config.yaml
image_size: 32
crop_scale_min: 0.7
horizontal_flip: true
arch: "edsr"
norm: "none"
depths: [12]
muon_scale: "spectral"
learning_rate: 0.023
nesterov: false
max_grad_norm: 0.5
decay_fraction: 0.2
weight_decay: 0.009
Rows from block 7, named by matrix and row number. Rows with one number belong to one channel. Each number is 500 + 25 x the weight over the matrix's rms, rounded and kept within 0 to 999. All counts start at 0. Numbers have three digits each.
# convs0: first 3x3 conv (model.blocks.7.convs.0.weight, 80x80x3x3), inputs 48-63, a 3x3 kernel for each
# convs1: second 3x3 conv (model.blocks.7.convs.1.weight, 80x80x3x3, transposed), outputs 48-63, a 3x3 kernel for each
convs0.13:520555553489503501490495468489470480483492497499508509487501462496497471486477489462489489483526516493522514467499504471455470487466442514507505539544518514522502509500486502501480487510491490499496504485507507487493471488490490493486452457448471470469473465470485470470476501505476488503483470487484473524477465507488491539453458444464507516509500607484469530480506535471501526520516497508533504468469461494503509470491515493505518
convs1.13:508499507503511514489493488487466489502506472535565516513505492519508505515504499504475494472484531472528519505502497520510511487476500527476470455429453472447485490498476512513485528517506508521487492486454518487459568536537526499513531522507494492488520532497484518532498526530493517534466509532532509494528509518491483505506513523508511509495502583459489477477481491468519512515490498526517503501487466485499496494514515507511578
convs0.14:550490485525508486548500480504506504488506489524513496549505532543508503512519528462496549453481551470510524531503470485493494489458487490503493486495529503502513507513492499524506512489485524502514507503519489481500451491499457475518441460486468513498511522533493499464513506488516506481493490482532506518519478467533498465525503607486510534429509533538503479553512480538508481510504501510487497501499498507479474501483486542525520
convs1.14:498485442501494487512511487505491516515457509491477492478509460473510446442487459465509503463507502457510513531498485505514510504514492484516467470498492507496495531490503476471512501469481494509513509494498492503489504517529470520509467515526543521493435457499488493525529531544492490470486520488521506475506519464457489473497496608508481494487468475513517522554501452521500474493500519482504476476471470496477453485498484489498483
convs0.15:421470476476515481510543600503485525492479494502497494523501509481487497495494504567519508534521527506473490428495516435488540486493545518498486516483473488484471468478522496489496485520514504504513493501500505512515566541510498484500482467473532535493478491485488469460512501486498511500502497473526464480484479493504501528571493428513486451506479479502524499511519529494510533483502519486494511523530522502492471490497492497481462
convs1.15:447477512513488520519494499503491470508502450513520483483476495512500509480472491496526490468491483464489500461491501516500500506500511497512483520527474464493465498493512465516505482506519471481456464493506511496485527536510494522520448469463546548549495509493521504495560557527530499503531494530498519526517519530497501473475508482525517505529520473495476483436459519514512534490490511484516510465469529533512508495504518525498503
convs0.16:511525502528496520489509525548488492496500479491480494496528510497511526499486469511440449598414489680417480479497464501513485496507477516505516519505513527524501540517507531512505510499528492499525490480501496488521523496483507506480490481487498485510479478493479465486489494525480500525477502517502524507473514518484489505520485472539555501484514501488471508475466494482489477464479534484438508480456465467471487493484474484496480
convs1.16:468496517473494523489468501528515514507517492519516485443470439479492469450450492462527432465500489478493459486485551508501528476503533515510507480522470477525474469497513502481474494468477503466483505478494505507492515519489493484512476489509507507503529501477539538479522486488495502482475489503480483453495501480483508487502492509491488499499502509488520527485493503489518485507503536511495546521500502502523502503519507522524519
convs0.17:567528478570507469493463405489499518527496501511495499506530492530497490518503500512527483471478483498509518519485519540496491503471506485460461494470484498509489512530526522510500523475505483515500473497519474470496505506487506486507502483511526536526513513532497507525490495483504516510486493480577523509527516512482479569413488475476504487496526579484477471501470477507495483488496499492503508482513524483516500515498529505498527
convs1.17:552535488508467481506475456477505464511530454525545490508489501491494482487482501533497501542517490526498500547523495498505472488531499540504486521542501529563520487528482504508468491484476476497499472485521487485527496519497486518503517492476507514467482473461496464453538503533472436487469483512534531507507472476493481476499499508531507512498509615495501499496524498509518515467490515481505535491549564480472486466482490492487512
convs0.18:493526585477504531399484517491489485515522519484501486487492538473496506498511518523495518571524518567459468523547523512462502425448502497482481504490487502500503505499498505498492493472484494500495479488497492488487536501470506512486512464469501486499509520502477516481506508506512509484479482490462481473506501520510512527580514465555485461543482499501498509480497488490514513492485522490491510498523498511503512515495500499504514
convs1.18:484475500507492509485493500516500481504495483550532525502523515491492487505479487515531506479478480499500517518516497524483491491441472437523529500554507519541498541495511501489492502493516497504507492484488515501502517513500518484470540520476520536528465487470453492487524524508501520493504517505530561512474517482522513506467508502483492442456485448515511511507494519513511527435450494479528520483526504502490507508508483479535491
convs0.19:467508504489498520508573491465486509459487501498506511508497493492506507502504518578551517520512468453464459470462487534509486517487491520471522505480521510488516502498487506468476506479493494494487506493490471494480492510517493513499455489464512511489516499493495488503530520538528528535514512517485507511480479505531528554516512534502485499454483476520511502498479502530501500499509478526516497520513506481536509474497484501518510
convs1.19:472462489501497504479496518490487489494517566474509572500478498499502515503532542559529523531484463525485457472513495467502503491537540520525506480516486472523478484539497500523505496491478499516542520520522500500498561512533517483522457458501531524484499495466479482474492520531484470463454462460472514516486543536523501528506489529492509504498478459524537485519488467491508446530511477506484435507500485501469496515483496467463513
convs0.20:486498456515561555470493503500508514521535538513539527494480505493516488518511487466533513503538493548512485509541523494543536485542499511497499523511522503489506531493502497489498492460492472475465504485500516499512488524473535561515564583546508501529511506547503512510522502514514495525515501499487498475508499473483517464460473539511500496471517531489487498501512490507490487466479470492463502490472501457478465462498469475506488
convs1.20:510531510471480490502507516470465492455451459485505481515501511528507532506517513501486493507451482510479503486510486473490487499496487540528537499535480513586532509522534505485505478484473486490506496506509531509526435425468481453468546501484476518520457489528468511528518502503457504507513492468519496527503471502492477504483476508474477494508499519478474502500491536468507503499493481497511506502516513488457484498472440484474480
convs0.21:492481489483489496499490482495496489525526523516515521492515533497526559495521573581487412549428430538497461517499485514514507532516513457474513477515538488520506501502491498504492512505487510517516510495513497505537489483466473519461526518475492501503497481485494472461498479501492480491485484482479494513482470486449470516593512496553476466611482498486507495482506491480497481522499491519524512496507506514510523495491508504516530
convs1.21:493482501495493496517504499475475478512474492510487475445518488440462477460478490526536474583560481550496484512484495492482486504492496461472514470484540491512567500495480486491490487488504467509495494511502508522502534481482502483523526517503514498479503500510502506491525514511515479477487480454514533523527534503498517523446483433501515465464488476511498511503484505494496501487497489473494480499521494503508511504505498480465474
convs0.22:508473516475434468489470512493515503515513515506513515500511514504497543547503504556431453536455477519450499486502508456484480479478472477461472502493495564517500510501472507495474502517515521509512512523504498504503511524488468488489469480495479538492469508472537479492487461472486488497467484469478477494503487488469474490488501499516545499453488501510508486529529508491491503469488503482475491476484490551526487566549497510565500
convs1.22:486524526507514521496524521495486496488477502501475539512517481495513500485478480498529507504551471519530494513501511545522553523509533503509461513549514515556571487480485510491486501474492503484484502459478492473477519502502510504511533518495504484521523501507517488528511494498502515494523511473540534519513502504489510525497509518480481513501485501517516518522479466513467471508514496501534521455511522536463497522462446517453449
convs0.23:558572542480508490452453444501481472497501482491497488485490499495464479475472508494451460471507500554562508499507521486482478494513499495510495512496500483511508502495511511498500496499483518508511487493491483492499494496531449492515503526559490480490481492490476501508505496503499479491490502496470498459475498477459489470418448487456486520494551633528538504504504497507487481481527537509509512510491494485492507480502499480476490
convs1.23:494526494495503492470480446474444451510475496535501505534519509511507502523523529535470489523485528516531502446497466487506476496500497517499499499502472489476478510460473495496495526519517496506487488483493503497508475492523494488534528512505489473478507495535500501511473467495490515495515496479504518529471471493473454505495498525510491520496488628536520552496481512476464460518518547499519501483520504514510526482496516488494534
convs0.24:509516524540529501470475457506493517568536551501502515501486503514490487502505515486510490531506485536476472511474466538510466522520510515520521494495507508513519488485489496473467486456462462499500479492487492494485477474473489462471478474475496490495521512536496490479507519493509520495499512481526450488524515529527504518560450603511510658543459515496494508482520541471511479483497497502491454509498458537508477514484494481471467
convs1.24:530527488530508502507499484482515491439437387498532501465519469494530501506538494493534485492527497481539503521487470489500432510501462519508518511508535486480510498527490515512486511509494472479489508493490527554509483493514485485512502512506511525509521505503532531504484505515460478490496497515497525476482505461478543480474452502417455473441451488489508477451474462491510483483464476514494503507470481499549526520503482495512460
convs0.25:540506460483501531474472477519511495484470457490478466501473505526496543501565540496543480557605566523530509469474502499462483478475463509447471497460475514475482538535529509514507522494503513473491532485485519509492490504518468520527451480498541485503536522530522515525499497505508499492512504510501497501501504490512486493486519524477462495482497474494525509515551547509542539540551510512502488490510498486516522491509517494507496
convs1.25:503492503483502502524511497514502489505497510492495511479455495484490494501504522506496504497462489484496534510510507512513505492516516483510487524549492513586508488496494487473499486459492502493470502513495515535502512524507488495526497500520489455466481457457484484475521535550506536514491497488548544531547543527526526522511498517511506537501510507465473492486509494521513472523485483499475470499464446511515528499502514510518517
convs0.26:474488509489499514467479503514515517511506505507507507533506500550508490528544508501472500468500537536529536485484487479485493468501479536535488526536495550562515490506501504503498500509493503504510503495501497493503543480458515486485570478494537518513513494526514492523496489482482450486500507495526467474507477473497503479486484550479494488496524533523530513517533526504484503521513504518489508537521509513498482524528505537523511
convs1.26:508518516476482498476485500500492491492512497468478470523482491538480515536454494465441455476457493517511507511491479517518507496480481484438461488457458497500446492506499499504492505498497502503500487485500475471490436489423495503460500465446484491484501486494506464489478454444496530491478443452499495477489497487458483455512488453510471447474495478483534520491494499491492508486495467495527498511498492496499565493475517495457487
convs0.27:435535638447495603394454521505527562490479489479470510495510473492519506486484475542503483547481484532513481447505543448481514440488539505504496499499505515502508502512527493509527483501488515506510491503496487509496461476514470468499449500503453494487469490483480480493501507485507504486505513490528505528522501492502481469508492439550504440564530443535509500533480491534515486498496481515512474528541499460493535487498534470502525
convs1.27:513505485450502483446489542495516518518540574452471514540484522518470525500468522479486504522516504474489481449449496496478515479498506472509507502495514514490490480481487458472509538496490534465468527470474512504487481495492468502492449474475464485501492513526486519526470471461514474459478476476428487472463508439441479416492476425515521441510508450534503508513496483520492473503441492502472514513506509459514504486492504456519533
convs0.28:408490527500491499543518484463481493460468468490495496495524508483499510481498490530504480538494526536511506407445483456484499523499523481500503490512509502468473501483489483484513515481508502517501511514504502503516549512494535496478507510502539515508505498486524522492497499500485518493492489474486487512483511526502485509508500434493525589518480536490512503499481513484516497496523522508490524504498501481486472497491483520505504
convs1.28:494496495499502494508497496467471466491483488485505500521490521545484506520471502491509479513500487498503491467492485478510508479513531519510497502527504467486466517504488499496490508490462493506505487501491498479502520516479534521488550508492540542513500498476514520495517498513518488527536545533478500498461479491471491487464496514465486502547529521470477504469512485487493485471494527481508500480502486489485504470485473486506503
convs0.29:534525478494475501478486453467472480524481490518482492515501476470459475480480486518518512471451444502450465514527533503490506487490504501490496518509499504499483505500510496497528491484504515536517511504513505487507506520507522494485537497478476485434494482451486477470523506481527503497519514503520518478509488495506483461496490487522495439482493423482475469477473494483478494470470484473474495471473504507481486478478471503472493
convs1.29:547534557491487496518527518462497447478490464493519498512506509509524490538509496498504499527497499473463462547537523508522516488533528524497483506493471525518487426489547508476533487525491502491454529507518493479475533497463508484494493455505589506459568507523556519547532494492536489496519500467530519480496522497480533460524530481529537489511504454481479511463502524503555502491496528468487532472503533501516502555484536515551502
convs0.30:472442493498481443489483454485491496488482494504502488485480474465463488495486483484458538470496438505482507512544483506536537504516494497493510495478512489484501521504534518489527543509477512513506501518505506490486430487484448482467446474480482474471489496498470500494466473467467475490489507506437454467487489481523595599478502513501523525502517493495477508498486488504521484496465513506548476528527480494475463476460464486485475
convs1.30:482514483509505505488488489495486498474499503505493514527489508520537524527545540491481491486521499517502456477471506457472514494472500451509456483511486489494461519496471491487472505485473519480476481489476499491448501505537487476518474491529510510489510507498528514497484500506535531532532518554459453505488503539497563581513503516509479496507509529537506505503490505517514539475526489479510525588522580518515504503513519522519527
convs0.31:512485523504509509473478500494488484481501484486491495538496503536514509534505490459444455452465510439465473504492491489484483496480485501500525497522510506509506507494520503495497503501486492507501493492503486504514546516528506514524503520528489483510479511518493505506505487501504493484498482485561499460531489465516495462508519592451483525439480525532513499545522499523528509489516509506531526520503485507528535491511524460489507
convs1.31:490480474501496483498496481488498500498509494492503485499513483502507466507511467531568562533512542502535532509512514516524502520506509497502514483498536472530520498513511499509496506516499510518526503520517487501510495483479511482492517483478487478496512493497520506496494514485512515520499506525531536490518518463515499448522514571518503547489500542492483504489487504506546518519486501459475509462469500500506502470480512465467510
convs0.32:540483476495505461544511442527535549503505507477486493496497507493537494510487488480491494530535486494513484520471503546506497522465463485470497492470476513484489490491493461481489496521496510556498525518489496501471479478479516512493458496494518489502481499497500494538514531524507500503494469498500490480518480502510491560445500392484473554466489811519521520516514487525515493525498513519509505514503507511519498489499498483494481
convs1.32:528489483514500493514490458525532558524495505486501514522527505507519505502514508543489481492487492494517529489518473510508488517512483500537511491527534513514508515480489526535493500495478505463492500481486470454468493487515487476521528547476500509520478523531489509520507512525489493501488489476465521509483498494477474489418495471483470484497461688492517498535522502484465499466485501501511476485492463503487494488482476481461462
convs0.33:463480448472491473485490499503507504502521520509515505496511506484499491496481490410403434421424486443434463495568501525563508531546539501552507490549541483534537492513493501515492508505496516503482503503496516510506445459489487486532504508535494525508471534523494501537506534523487529528497521517451483491490508471488464454528506456458537445541583525506493485498485486493468481484496510506502507517523539501488494495502507494505501
convs1.33:507505513521511527530506531484474469493478471513513488502508533495493516473473524530533526493563527539572576473468496466445465485469474470466515480463510510482510511480501487504513494498503501491472465485501464478499474505523492522514517551543482498500494487495479484489482489525490468520496477509506504484519511486511488485471473477510482512525502497505507510524513509534511510505475476500506504512508518474471477490510479471486478
convs0.34:500498495514498470532497484509497489513499503515509496514521492504485506499460485460493416459490433470443425481482498489492505484492509497505512488506489524541537493501515492503509505516526519529525505513491490494490538480528546501540574480547501514513506488491544502528530510526512494531509474511488489495485529547509502506533498553477455508478444513486461480465456478489472483485474510483474497491459484498494482520525468511522466
convs1.34:520504482524488475532503511509520518497507498495518512521519506535542523511498501536511545529543515520493490504525530502525522508539543489467532546493564549505578492493504490503507478490502493500525477472501478484469499515465474491466487513478485503505507500498486489506445503461450494446432436413485496496466472487495505496505520549502509515462497501512492505523513518492508497515524531543529513505505513485467503479469463496510497
convs0.35:477450521453452551464488514482484483479478484510504503577502493504473490493505503549503521492497491490545527421487489487493482523567584513498495519492500480489507491494498500504495541549508529501517503497509520495511553499465515518483521510475479470478510487484500505500507500495516509508505512495526517515546510525488483463497519540497501499455467453471482496477526490511504465515500500485494482470481461525529536483516497493486508
convs1.35:502531526471515521485498508469483477503521515485492494508486488502480476509481460454467493474486497490481488489489499501505519486492496490497478497481485502496470494473481529498482504473486509518488540479503481490482501461475488482466499505488472481510490471515516519527462473489498489500504521504501493489480484471471506473508505496490496495474487481537476475467466518509525537519524513520500523486517544516532497556506519496521523
convs0.36:470440494462460500463473481499492507511513535517510512476495506513503488490483478505530467525473500484509514513497506470500519481482511480494494503503493502483490505491534527514565517492553481490474490489493512497492470475488446459456456477450508501511540500513533503480498480487514507518487487515439451482466501538526559606475485471494502508494479478487495471518514491498488485509497515518471497515465524536534563531548565525540549
convs1.36:493515518498532499495516504485477486468494478490507499526510494527498482518537498509496482481482511482503468478468486469443487470451472528512519518513535515512523450490498451443480498488481495501496526495499544518544522542557484520520447481473464471439465454433485471427479472482480481480497523498394420438491486543526538622519517527514498515505501532497536533512513489494494483536509507510523534540535482472462498432453474445433469
convs0.37:546516491534492466515465453516509489472492493489479483455469487469459460468446453478539596485486518434443455506499475533500489512515516475499507493521510471508507523519505532530506526494485554491498515518483491505488468500526465487501462480472502515509475505495483485493528536532497502504489492493532536543460508511452474463526494497521485502507479478500474496499481486482462509485493464476517507471509470479472488473454476477463480
convs1.37:558493502544493486507478503477483484499499490485482477498512499516513509505494488502516498502522505476476493497491488510482516521501495537520542512492546497508518520530514471492497505470504500505506479466468456453462511522512502525514455488508496526503500515525513498517540543494494513513432435450502525522516492485471483476495505470500512499494502462481521527487498513480511501516481520484482533559518514511533492515559537538547534
convs0.38:519519520520508513512513464489488484498497489479481502488492493493501496487500502502519526485462520438465514501528513491484494525525498514496508490502518501497512469490492508511502490492487509484494486492483493487487538484533498478528482486517504519488491528515462499521486503494494506485500503479479496502475503522480495567401503456492523540473479726478489503488503515512510544508507491487500494494532501480469494499487484481474473
convs1.38:528483494498531494479481458496499512528500481517543547494514529510490506501511515490518508510513543481489514508523477521505493481482445482509503506490531501510492534500491509494482510493506493486513493508507477500483474493502486499517459545478503495524478510507484507504548464501520463493488473497517562521510503514485445499428517491463459477505493704460488476499462487500488524476468525517509518546521512520503499499522516473514535
convs0.39:512508479469457450513493494462459490461459487515497523492505471470517480495508505474495481467552487567557528486506494502505523503497528511531526494507512475504506522526513515538516484535507503509493496489490513491489517512535465487540466477515502493525526476553523508571502509511463489497466488508495479510501503492507487497518524507535490470521473433487532521502476484512482463529497496515494503496458482496500530489502522487483504
convs1.39:526512492528516500511505507465475472490509499489503490504491492495499513512485502506493474500472518549534531465485479502502504497484497477503544501539501504469457480462515501469483478442474514517527521500516509509497478512508497500515516506523454494489453502488465478472485478511453497532460494463494508515497478512467483508523518499532485495511484487521514484498515506479495462524486486508503476498482481488509501482505482466500441
convs0.40:481484447477516497472462461492524525532557539516517530475472476495463479499480488501498490509521481466509473456487467478491495502511503488509519471498498480494490500506487487505497509514510509507492500499477494485498511477496504472464484497481515502504500485480517499531502503516513513503491486478493499495505501486512497489476492496456497513471487484475530499475511503486511505499485481506472493493495483513491495481469497489475470
convs1.40:510531512512499516537525528518496499450419447460484482498511503514524480513527478520504535496490521523506514494488471469500498491506496470532544486478565512495503508483507502518520488485505498494508487486501491484488477458461516524491516527484481483465528513492519504474545527536476452479489474491515503497504499503504502509520521551504500516507501520517522522488521551495501524513488569506504557528517541529520492518516518502479452
convs0.41:452485484444488494467463587489483500510517514500509512495490507508491492506491527522511521471463513471473490425482483477492512489481495499527547503497504477474478459485488485515531497537575488504487488500514496462530454496493483497502433468467491466528496484523451466490494520506509503488544537529478480461506520461514507473576507525513473487498427457499496500496520514528539537523487500490510502495471471510504519523482492529528517
convs1.41:458507480498520526528494525430456509493477534458529541469501482503507492501494502499510521505504510481469471512499522494531529508539529518521552482493501476475502428466497471516555525540523461428515482492541516521573518504516482490508457473518504532527452512526460498505474457445533533515529518554523511498540502475550533496487528477514537490489497410473466460483455492526529507571495514491456511493493511506492437523558481482514468
convs0.42:500475486539492505515536473475473485481484505499495500501499503534511464518540483522466518519419427543517530466477479474482475497484481521500483523479491508493495492483485508480484494486475501506495509513505510525497518493552531484504527539499484480481514506512493477492477504496491517499516525500491485482507497512487530530514489472529471444534512480489495493477517515449533515487486501493518515493530548516547521473488517511499490
convs1.42:481464475466475464495474489498469514479479525504510525494500525469478470551520484445466485476485468498471442540546521525484530548507516493564456485537524515493466490541501505559560505548527474497478461484468477455491516492515490497483501487476520511506488524493476501508478482457523500495496491497496470507485463526532519525527510470509515463497473463513475465492480478507527494468514498496499493492527507484462509481460494431422474
convs0.43:514534462518510503529495456478500502503501485492486467506496484508507480491503481481495519498460545496531571460506473464488485473499481495482523490483496494477496488471483509485491510482483483497485500497490490500492514463470554494523518508561511504486509505496505512493513478498513489477500486474486504510485484486476487479440469451477477531538517547474473508512495518516505498514485480504489485519520489497489486513501493511518526
convs1.43:492494498500502481524475483486483509510510500491507500529477502539502477506488469475483509487492510484470513448494475489517517496514540524515513530507533501497515485499483482523498514548520503500497502491508504478539470506477502490452522512477498528456477512463503506489506487500499499488507529497482511513477490501460479498490480497509491501534519551516515494499502488478497525505494506521518510532523473459433470488494494485516521
convs0.44:443499523514520529512513512471474486487480485497487492524514514529503510525515512444450462448453447492490473429482525478509514483496518488517530498529525520515529493494489495500510499490518491504503497496498498493497526514522504522510498515521484528496499511498525503474477484493472474491502498498496514495502504489519504511527519497495503515509498525507511488495491510501525538480478510465503496513512502508486490501489499515489507
convs1.44:475480497493496492502474484485488481507493482502513512489494502481464459470469489530534532519535514539549554475484483487474484492484513480481472503495501476488493521486478508475497526515502495494513491489511494473506503478485511472497532499512526539499504525504523526538519510539535523538524544546499530516510496469489467475489503524498500511520494493450474485489503493506489497454448476471475486482478494508519530485506497489497516
convs0.45:526507502556490496531458435482489491499505488491506493499461494510517507508509509513478482549508516482478482485504482466476476492498494533492487515512483514516479528513508538528514506546526493494487521503515509506489565551509539526517492488489533528474520516507510500469521494502513491499520517537553511524507502509503513523515528489538476451551506441492509486466482469482484487487514530471499507490488491505486482490498508494500488
convs1.45:530520509522490474528502501473477483511509516510509514469484494460477495500490496489503484487494489486486498491481516512518539499529531514472497497503484519510493514456473508479470496469466477488509476480494467492497468474479504494446505480458553497492549507484523499473505485489494499489501519501529522513515508525471466468507485459524519471494481432508492519505478528508497494505483491501476493521513530528500505522515543553553543
convs0.46:425502448438559480450601515523499482467475493506505491474495520494546532522557553497481548478499515475486496471475472483503489480495504502485484528509542525494506485500511480503507469497503502493483504522493514499505535517515479484471476487473478510531532516571510513541479468500500497518514521531479468515504497521486483514492514503521502492444475442501492519494496523533499500503516516486490464474476476516475488511491480503485511
convs1.46:503470533516479540527500569501501510474513509510526473480451500477472500469468505497506520490523520482527498456497509506512515515502493505529520512543468544545528471511486483504501498518492464478465542476506520504508527521498514509486475481451500517508477472485479504523471499516455485477465511498526539528500505509478515491506488529491476463502492475487511490469522520485514529495521526512540532487497497530543469519526509514565517
convs0.47:462476463491525455522496475467491479505503475525528506522510493538514478503512508553512517542498473506497461483470481466493500480519501485493499531530503531521510501509535501501515508505471511491503508495499497498518494488498492491499522532536496484541551592595537584542475478486493503507479490488500509476527505474511519479480494518449492480454517526489517471511499549479508533509521494488521507497535511519496514505471506518500517
convs1.47:533513518522481499542524502458459466456425439474465498496495444479469431496472492530523494544502467485521494507489532500469546516519531528428521526443530525518521511458463506480466489480488510483483514484467507503526490514534477503520511515541421434471438437432454486481508508537486469516510504514448442481498495494528476512488485511502506526486483532484482556445453535493502524502449485503472495502494498461477474484498481454485422
convs0.48:512572594456498483410472487496481502511504531499486505504485488496495462498472467480464476530508489565520515496519534452518532414482498516495506496481491499479487505498526501496498505504499489518507484521493497488473518527442489449448619511494505489492490510506516492497510498490490504472511516502505488512493489527489476500514468473504520522536517502495485479497483467502460495490472503487495514474473511499532502513521492498499485
convs1.48:516536558516509511458486498519516473454476478498491471485468494493511517526492505489474457513512495539497485484493544464523516490504503550545514482526498521556497497512478503519503471513455486462491467459505499465477481478459519525524631470512497505518512501522497495512513457499485493542540531530500527511482505509459498497476494486470497494498539490505523491545508475528494492513512501488501509499526509519509503490486470489483476
convs0.49:480463440548519481501487454526523509483495493510517532478465470491500519503514490464503480429446441478503494453514459470517518474535502491485499488486489483500489479530500500532515516514493484488476502505503488515505482502523478484531467470508487490509484459479491451474483495485493497514492508499496525490482533483507527466530525478555525478482493498481476466483480480485480514477496527495478488483496484507495460539560508526546542
convs1.49:508500504534505502553531521487493511494499507492502532510488506510490498515487481498498497494504492505513492455475481468485505469481492492494495489494490498487496499470463498468458500478485488492513489489502523482486473498507486490498495502503510521505530498506515498507520499503484490502504525532514528510512490486489485505487498503495481448494496471482539489507536504479499508511475515513483476517496460491493538508459515543510510
convs0.50:495490422543481455610530498487467450495472461507502504496525490500489493500510502479494567504505505480501492499474380539517433576569508486490499484485500498484508494462481499475488525499489498495474491494485496490475500547578494520494495539501476480475479479469491501492470489477483499471507508493485499503518504501490471469480477618479497514439474471513511510514497501487501500498496524512499512501487502461470491499471511534506525
convs1.50:507509449515508498506505487468471483512493494545559521493493514506515502523509507519509490510489494501504532513470429522500454520498469478486504483475511489461497503496530481489505527503542524507520558495448514539491488502561485492521474482510518498449523529480542547532481459480503530533521554531472475477483516457492486468518513578481504524480500500457499495476531508481476502496466497475481485509495495437480480481499515520514536
convs0.51:512493474538499459514527492497493498498476492502511511495491518506502525516500522547686607474509586348380472481517512493499508480500521477507482492514503504529511499492484514488478498485477502498476477493469497477481498485513478484491493500496506507504513487480514529506510515511533523500516509499541507478494465500479498498515546527523501489546495466480460473511500477513489492494469457508489490488491497479520517503505514484510515
convs1.51:506502498544510466514489471509499469502515494478524512505451482535535502521505512509532497471538520451414499483499478490521490507513477511492465477485463485512507500499481470493517539504507508500507518507533468489459510505494498500502489513524483514551515469506532501492633646576542503544481481509520495471506490518508489487485516491519475486479508481483514464526518480528542483503486510480475529490512536437433462464437490501455555
convs0.52:478496449525489472524497472491484487525502486494493475540519496514494505512496513441453524437432511441453515537518489538527493504505491494473477542495480512485472521523510502528519493509519511517493508519493500507497546507501526482489520508487506486517520487531508478492495500483505508493496510500505481491511503496515511489478488505486491520459500545517518511501499488487479505499492510495475497493471495512529521514511510511512488
convs1.52:517503497520491490503501504515521521532529536527523534514506489495498509479475474501522514506542524513552524508495510504486477497492478547525468501536441510568500490510519499503506502506491508508516491497491493499479510497456533502470566514489486499489467501480478458472507495468526509454519495498527505497525489491476478480515506519523502514526508537531518502538505498527503495494525499490509477478525519529566552522523530529518530
convs0.53:554513520498464526516466481493499496481490479496502488502501542501489516520507529495500486490502493498511514539476553549463536555504567544507529523502513534517520478514552486515585457482513479465476476464473477467467504483505502479498504481486532508525540523526536519536483491485484501492476486480511508508494495481491469451508513527510507514506494527467469490477458470457462465468497531462496557477496530474488487462469477471471467
convs1.53:484497484472521508466468470505506509512511528480496496497521480506522490497542511474464481487478505497484504441455438472501481486481476512509509543500536522465497481510524428482497444479494537499502551516547531504553483524509491524499467497478501478472473490489472482507477523495478478473492512510465454466459466480461462482467488429477484446459469424507522506486519504506508510485503498506533507508525501494495496494485493459470469
convs0.54:494472445506486481510515534524501473490501460494494483498494501494497513507491488527447465507494476478462490521504458513506496500528486489485479497482491505473498486495494515503533525493513512491500497505489493488492507489471509476502520495500523513515522513487539524494525505493513512503496495495481474485500499494518504454511501742554518443446506402498502522497504504501491492487500530484513512514514506505472473498494468469487476
convs1.54:503488463521519504494505514492469483479490470515472455481492488485494496502509527510536541538538517537517516521473436547506481530489474482539505522508489482506536465477499468464479505489489498520498481504490499530489491494494501517538532500512522469438500485475516497487542500536493511470480522491550529477518509497525509499522504661490476463411488455489535535496485479464501513461498497481508508461471521521515511523477488547482492
convs0.55:496495503513503538468471492501481486510488488502494504498485486495490483482498483431529498518480438471445450499479507467512527440462506475492473485489473495495476508507533502519525500503511516489503515501509489492515483473451494487482535487508497521494493476494504508496492506493500506496498516485507505533479487505457486473493455473507481487549544485524484521520524525517507492510513501535491517506494505518498531504497516479476475
convs1.55:500498472489517488456501491513524480513502529517511513539474538546516506524484538534532557543504523543472538490506503484487482471482472498501503524515513504511531505497501479494513504479499503498483499480485480484478470522530497525510677517515502500517483490529500464490540492482468483502498478488545559530494501511437442461508467505490482495515564533492438465475463496500507483501526518521514478509504498495511519478494494474512493
convs0.56:523520474522471476503455460478481496518492501502498504511501504497495501515504482495491530514495541509526520503497470530524490479490477495498498487474491508486488525513484508529507514513515501469484503490491499481507537579529523532530489470461488488481506489486526469474499476519483479506484499485445468501505496526499511607482516543466500503456515520505491482486461508492481498474511532491507503498507502551526506540528503490501479
convs1.56:520502479506523493485500490493498471508518455516520488517508498512491522507495502487473527482489505505486504502503477495482469515516493494501497489509492481496479497466505507468493520492485494478499516507481527518504532528544483488510458447445528494457542498493500499470488500533504523499547562549471488478490488528562520637489510554492499522477491522489513526493506484502518507486495494511477494480474510535524501516478467495489474
convs0.57:503537467536526500462465499506505497490493495513513495483493491514485525522515502472461484538493492496523512527532498532516516507458472495489501481503509468480492495490473479471476500478468531482488513476473491489468496499473487461449515528501497559529490561517511548518502529513492526515496523517495564534486567525493483483479473496508560574505489385497499516512545497505500503541547510513526507500528504480485484513511497524501477
convs1.57:498518519503504494492474491502497501500502517496501518495515503492527507488525509470470459527540473483541521503512515496483507496477489481514517481519503475492488531494507494526503501497506498483469528474512479491482496476507507492495512474485501503498485456478479465480484478499474475480504469468520498532463416485464426450493506496493505511487510490500490478503471465498495485487458463481466489472459450491492482504466486506503521
convs0.58:555535517512551524449484494474468478490481497521519511476510501504481501500512489517520522509491516536482469508522482485505488429501510479510501492533511510580497513488492500513497494504515481491482484524505502503500456496439489511527716504477503516513500499492494501500527510492495489489506499483504480473483487491447485484527511545480499523492522477506500506510509499509514527498514541480517520468518522494490492506497500463479483
convs1.58:509520497480503502460482494490517486508520529515508522480505481466501484491491491519535527519502506534506500497508525487461527486485494510413469492453489505496508463494515510521504486492472498488504464468473487489491469510415517502466725492494491525515518499479527497466542503467497507492531513483527540516515515522489492492503509511484498500504493466458483501482492486463501506462442487477466463427490487496491486461469467472492484
convs0.59:510467455558555470589503452512507506502498472502510485483510489515511501507493482483477542489485539488493520488485490495541518467509503509502495528507505500480489501484486514482473515462468504496479517499488498510490469498522485504509493502513479481503477520530477474481515537502509524511497527523514527473491523523503504501492510565484540513465523510477474478476478518468467489472515536478472501459491505501542527515515500499496483
convs1.59:511496430504495490540523498493509483538508496491491461506529504512518514518515530490521515497492496451502502475472470495497514534515522524547535477505499480515518566547473557506485527508490501513486520534487520505517498512517488521539449479514552543525477485490510509497449458522483500522523515532510504500483505508505494500502496595486474475455496502521547548458533501479495476502487518501539539456458512478530514489482459474470486